From a checkpoint of a small audio frame classifier: 2.5 epochs.
Rows from block 2 of a small audio frame classifier, named by matrix and row number. Rows with one number belong to one neuron. Each number is 128 + 24 x the weight over its row's rms, rounded and kept within 0 to 255. All counts start at 0. Numbers have three digits each.
Before each neuron's rows are labels from the 100 clips, of 14976, where the neuron reaches its highest value: "strongest on" is what is common among them; "loudest band" is the band of the loudest frequency at the time of the peak. Only what is clearly more common there than usual is listed. The data: synthesized solo parts of chorales (CocoChorales). In brackets: how many of the 100.
# fc1: first MLP up (model.blocks.2.ff1.fc1.weight, 640x160), inputs 0-159
# fc2: first MLP down (model.blocks.2.ff1.fc2.weight, 160x640, transposed), outputs 0-159

strongest on: note D4 (69); bassoon (63); note D#4 (34); note C#4 (32)
loudest band: 250 to 500 Hz (92)
fc1.626:128099136140082131147137111130132130154122141102095108157145128106124078139075088112082135109125116137135089151115142108167118128149139118117111074116127160135150091065153133117111143113154147120163150135174134109104137072107159132093129153095161146118159117132111121149119099116075132156111158133183157130091117125146130152117105106149103085104117134139175144138119140149116145124113132144112146113109115128118115159151112132154120161155130131097145158128180169148152121178169147
fc2.626:104162133122157152152067072125121121093138111132102147111103118139170130080105136121106118144121154112137148091067114123129143116116123099088124156113117123158111173102107107142142141104105131127068102131078123148122105164126151120133116149117077132154096161085122093101137152140181125097144165120140116110136152136107125113117106119128120177156093111125136157129135116144153105147128136137158108133093082112134118112100117074104112132132131100111139108117104107136100167116078152

strongest on: note D4 (95); viola (30); note C#4 (30); note E4 (26)
loudest band: 250 to 500 Hz (81)
fc1.494:133158107105126117142162144103131150105140083177125098156130121097082155142131119129110131140068165126099122127130121132150105108176160111049136142116085157108119113151134111100125115121105110145177095143126118100097118118102103089110096108131131130153140106100138128099134109134143149118124085154156142171157117115150125152125190099148121138092123167081154116143114146103155092157095129102120112161137119147129091124115131103120094160113148119140103121166137124086135145139153110
fc2.494:144116164130100151143123156159144146137123112080159141106132104123154116120140143092150120099155107109145120091129124158130165112069135146174103137108121130160105095126116167151152136108124139113062105105115153147134145163100120115144157133130103145083123078161118153138116127070126134159113140116115160120129121143095154107137081128145120142148111105162097138085147172150072117119104149162116142130118135093136174135170078152143171102141128112099103154138130137135133121109150148

strongest on: note D4 (100); bassoon (46); viola (42); note C#4 (28)
loudest band: 250 to 500 Hz (98)
fc1.500:126207150153120175121122139136114098111173125108130095128096134131172155121132119099122153124108147114098105157171128141139135142151189111072116108133144127115112118098094117150101128127117139150132119168087121098103140099119122115128096101138138142119139126089122100137128094072177163135118117140138133108141142104177158104108138088124113129098102146094133153128092155113116117103132119162142132129135102107167145117100084123106158141104136156133080132153096117075115131100153106
fc2.500:118113150136131120148132142073087120145140143109088101110168111082087098120155156128166105131098177128121132110086136113114139097153110172109143165092096157070081132098108131129116143128161147123109077135136121122115147130115160155110152150144095180103105107129121172088157122084112167153133137109128150188167164147134086104146142121104142124146109130124129127100131152173129117118140149123130127169130121114131098129113133141159116103140160114090127134159115131116107101143128132

strongest on: note D4 (100); trombone (85)
loudest band: 500 to 1000 Hz (83)
fc1.290:099125130115104166181119135099106117132152105149144040118132123139117121086125133099108141116145122141158143130109131136118117130129121143114135121119127180103128127121116099089099115110138150112094095130140125149099095123123124153136103145148157120145108125121161132145138174145093091075124096132126139210197198114134160106101131141120103138087120089117123097137132142109101132128117141164134120128136116059128130119139133122132123113119134108126116128059128113113117130141176135
fc2.290:160153167128165131164165119114162100078107128135155198092140132128188079138164117152133075107134103106146097127149136139122129129153133115116143145111103135113098108157150184141142107140116124178116119121114081090113137095133142111098142096137090168142122150137097136128110143111164153210129138105140145127091128140087119147106131092147104112135134128123139117121150147138112120151113134145151140106131135179136149127115142130127143120073140142113098150136120117112094158123102117

strongest on: note D4 (100); bassoon (74); note C#4 (40); note C4 (33)
loudest band: 250 to 500 Hz (86)
fc1.620:141146139133143121118135145127146122143151110105118118095108153110192120133089182153138154099149126128139095124115104146142145103162168164124120151160100141115154131122101154107067109163150184094128099151138133109096125114070106119130117127108113131169125138138128160166133145149098132139120092142128167116145124110147166133126106145145140183119131118169170101092138162104089082132131108144145149140103142098114153136110164106113093129095110140171138142151137138133066125116135155
fc2.620:162168150143099102138148071079116112110136136117108152143138125101102104114143100137089101174083107118093127145138142100117067108112100092134107143121108123141101092138172094155115167130110095144152144127149144157148107112142153133112150180145125118114088127147108158098097114106163144150121124124133089150137167145099121170121130120095162095141116134122122130137119144122111131114132112124112146127146146152138089110157127124145162174147139104071077152093141143114145128113138078

strongest on: note D4 (88); viola (39); note E4 (30)
loudest band: 250 to 500 Hz (89)
fc1.532:134154142189132129151086152093142148153120133103130135124124123100154127140185146133101127121116098128130138134101106159116142117149127156094102110137142168131137161088126082144126118146142159111122112155136179127108158118103136128110165118108141112191133096127142118117204099122133142154159144166147104106085123161154166136114099138128100107151127126144118140145119164102117138128173156183120146124126169087118110112140141135134150138106167157168136124144140133079127090131145173
fc2.532:083108092094133121148164151147126108049171109169117137136137129145089158097111143137121156121094135108173139091138150115112148154127125130129105155124124136126068098132119149114096147109119123161151129160152144137141110130133180100103106137165094150101087103172128139083110154119140142161117128122103153110151130104113096128146110137117137187130125125102135105150147082154135113158112122086120141123099093147145163156099120140126106129143090134145082130089114133159103149119115112

strongest on: note C#4 (99); cello (53); note B3 (27)
loudest band: 250 to 500 Hz (81)
fc1.501:128124113151091142210135117130120106128152148127103121126110126146104153142106154118103163112167145124131081099108146133130145156159112147150108173107133136079121124117172117099103124165133106079142140112146103102139147112123098084145133143145079095124128169085111163124101133120155135123115097120129137151137098149111108112102148136152166162110086159114171127138125134177144088124122092136135124141138103100201148110119101153116108140142129131077167112124156153113124121148119133
fc2.501:139133139134120172102129155075115119139136108128148101124097116111099132103118127133117109124099222161189151157180099145112128119114126137130137104131115106139141153145110142176132155098118150148097145112115152119083117121141136118123109118092177160126114135164135131155144108165074139107139143128127117097117125137151121123127123082109121094123152075101068113111118150133156142122137155142118146163123136145073113136131124104167138125117137145162139142093065094132153129152131127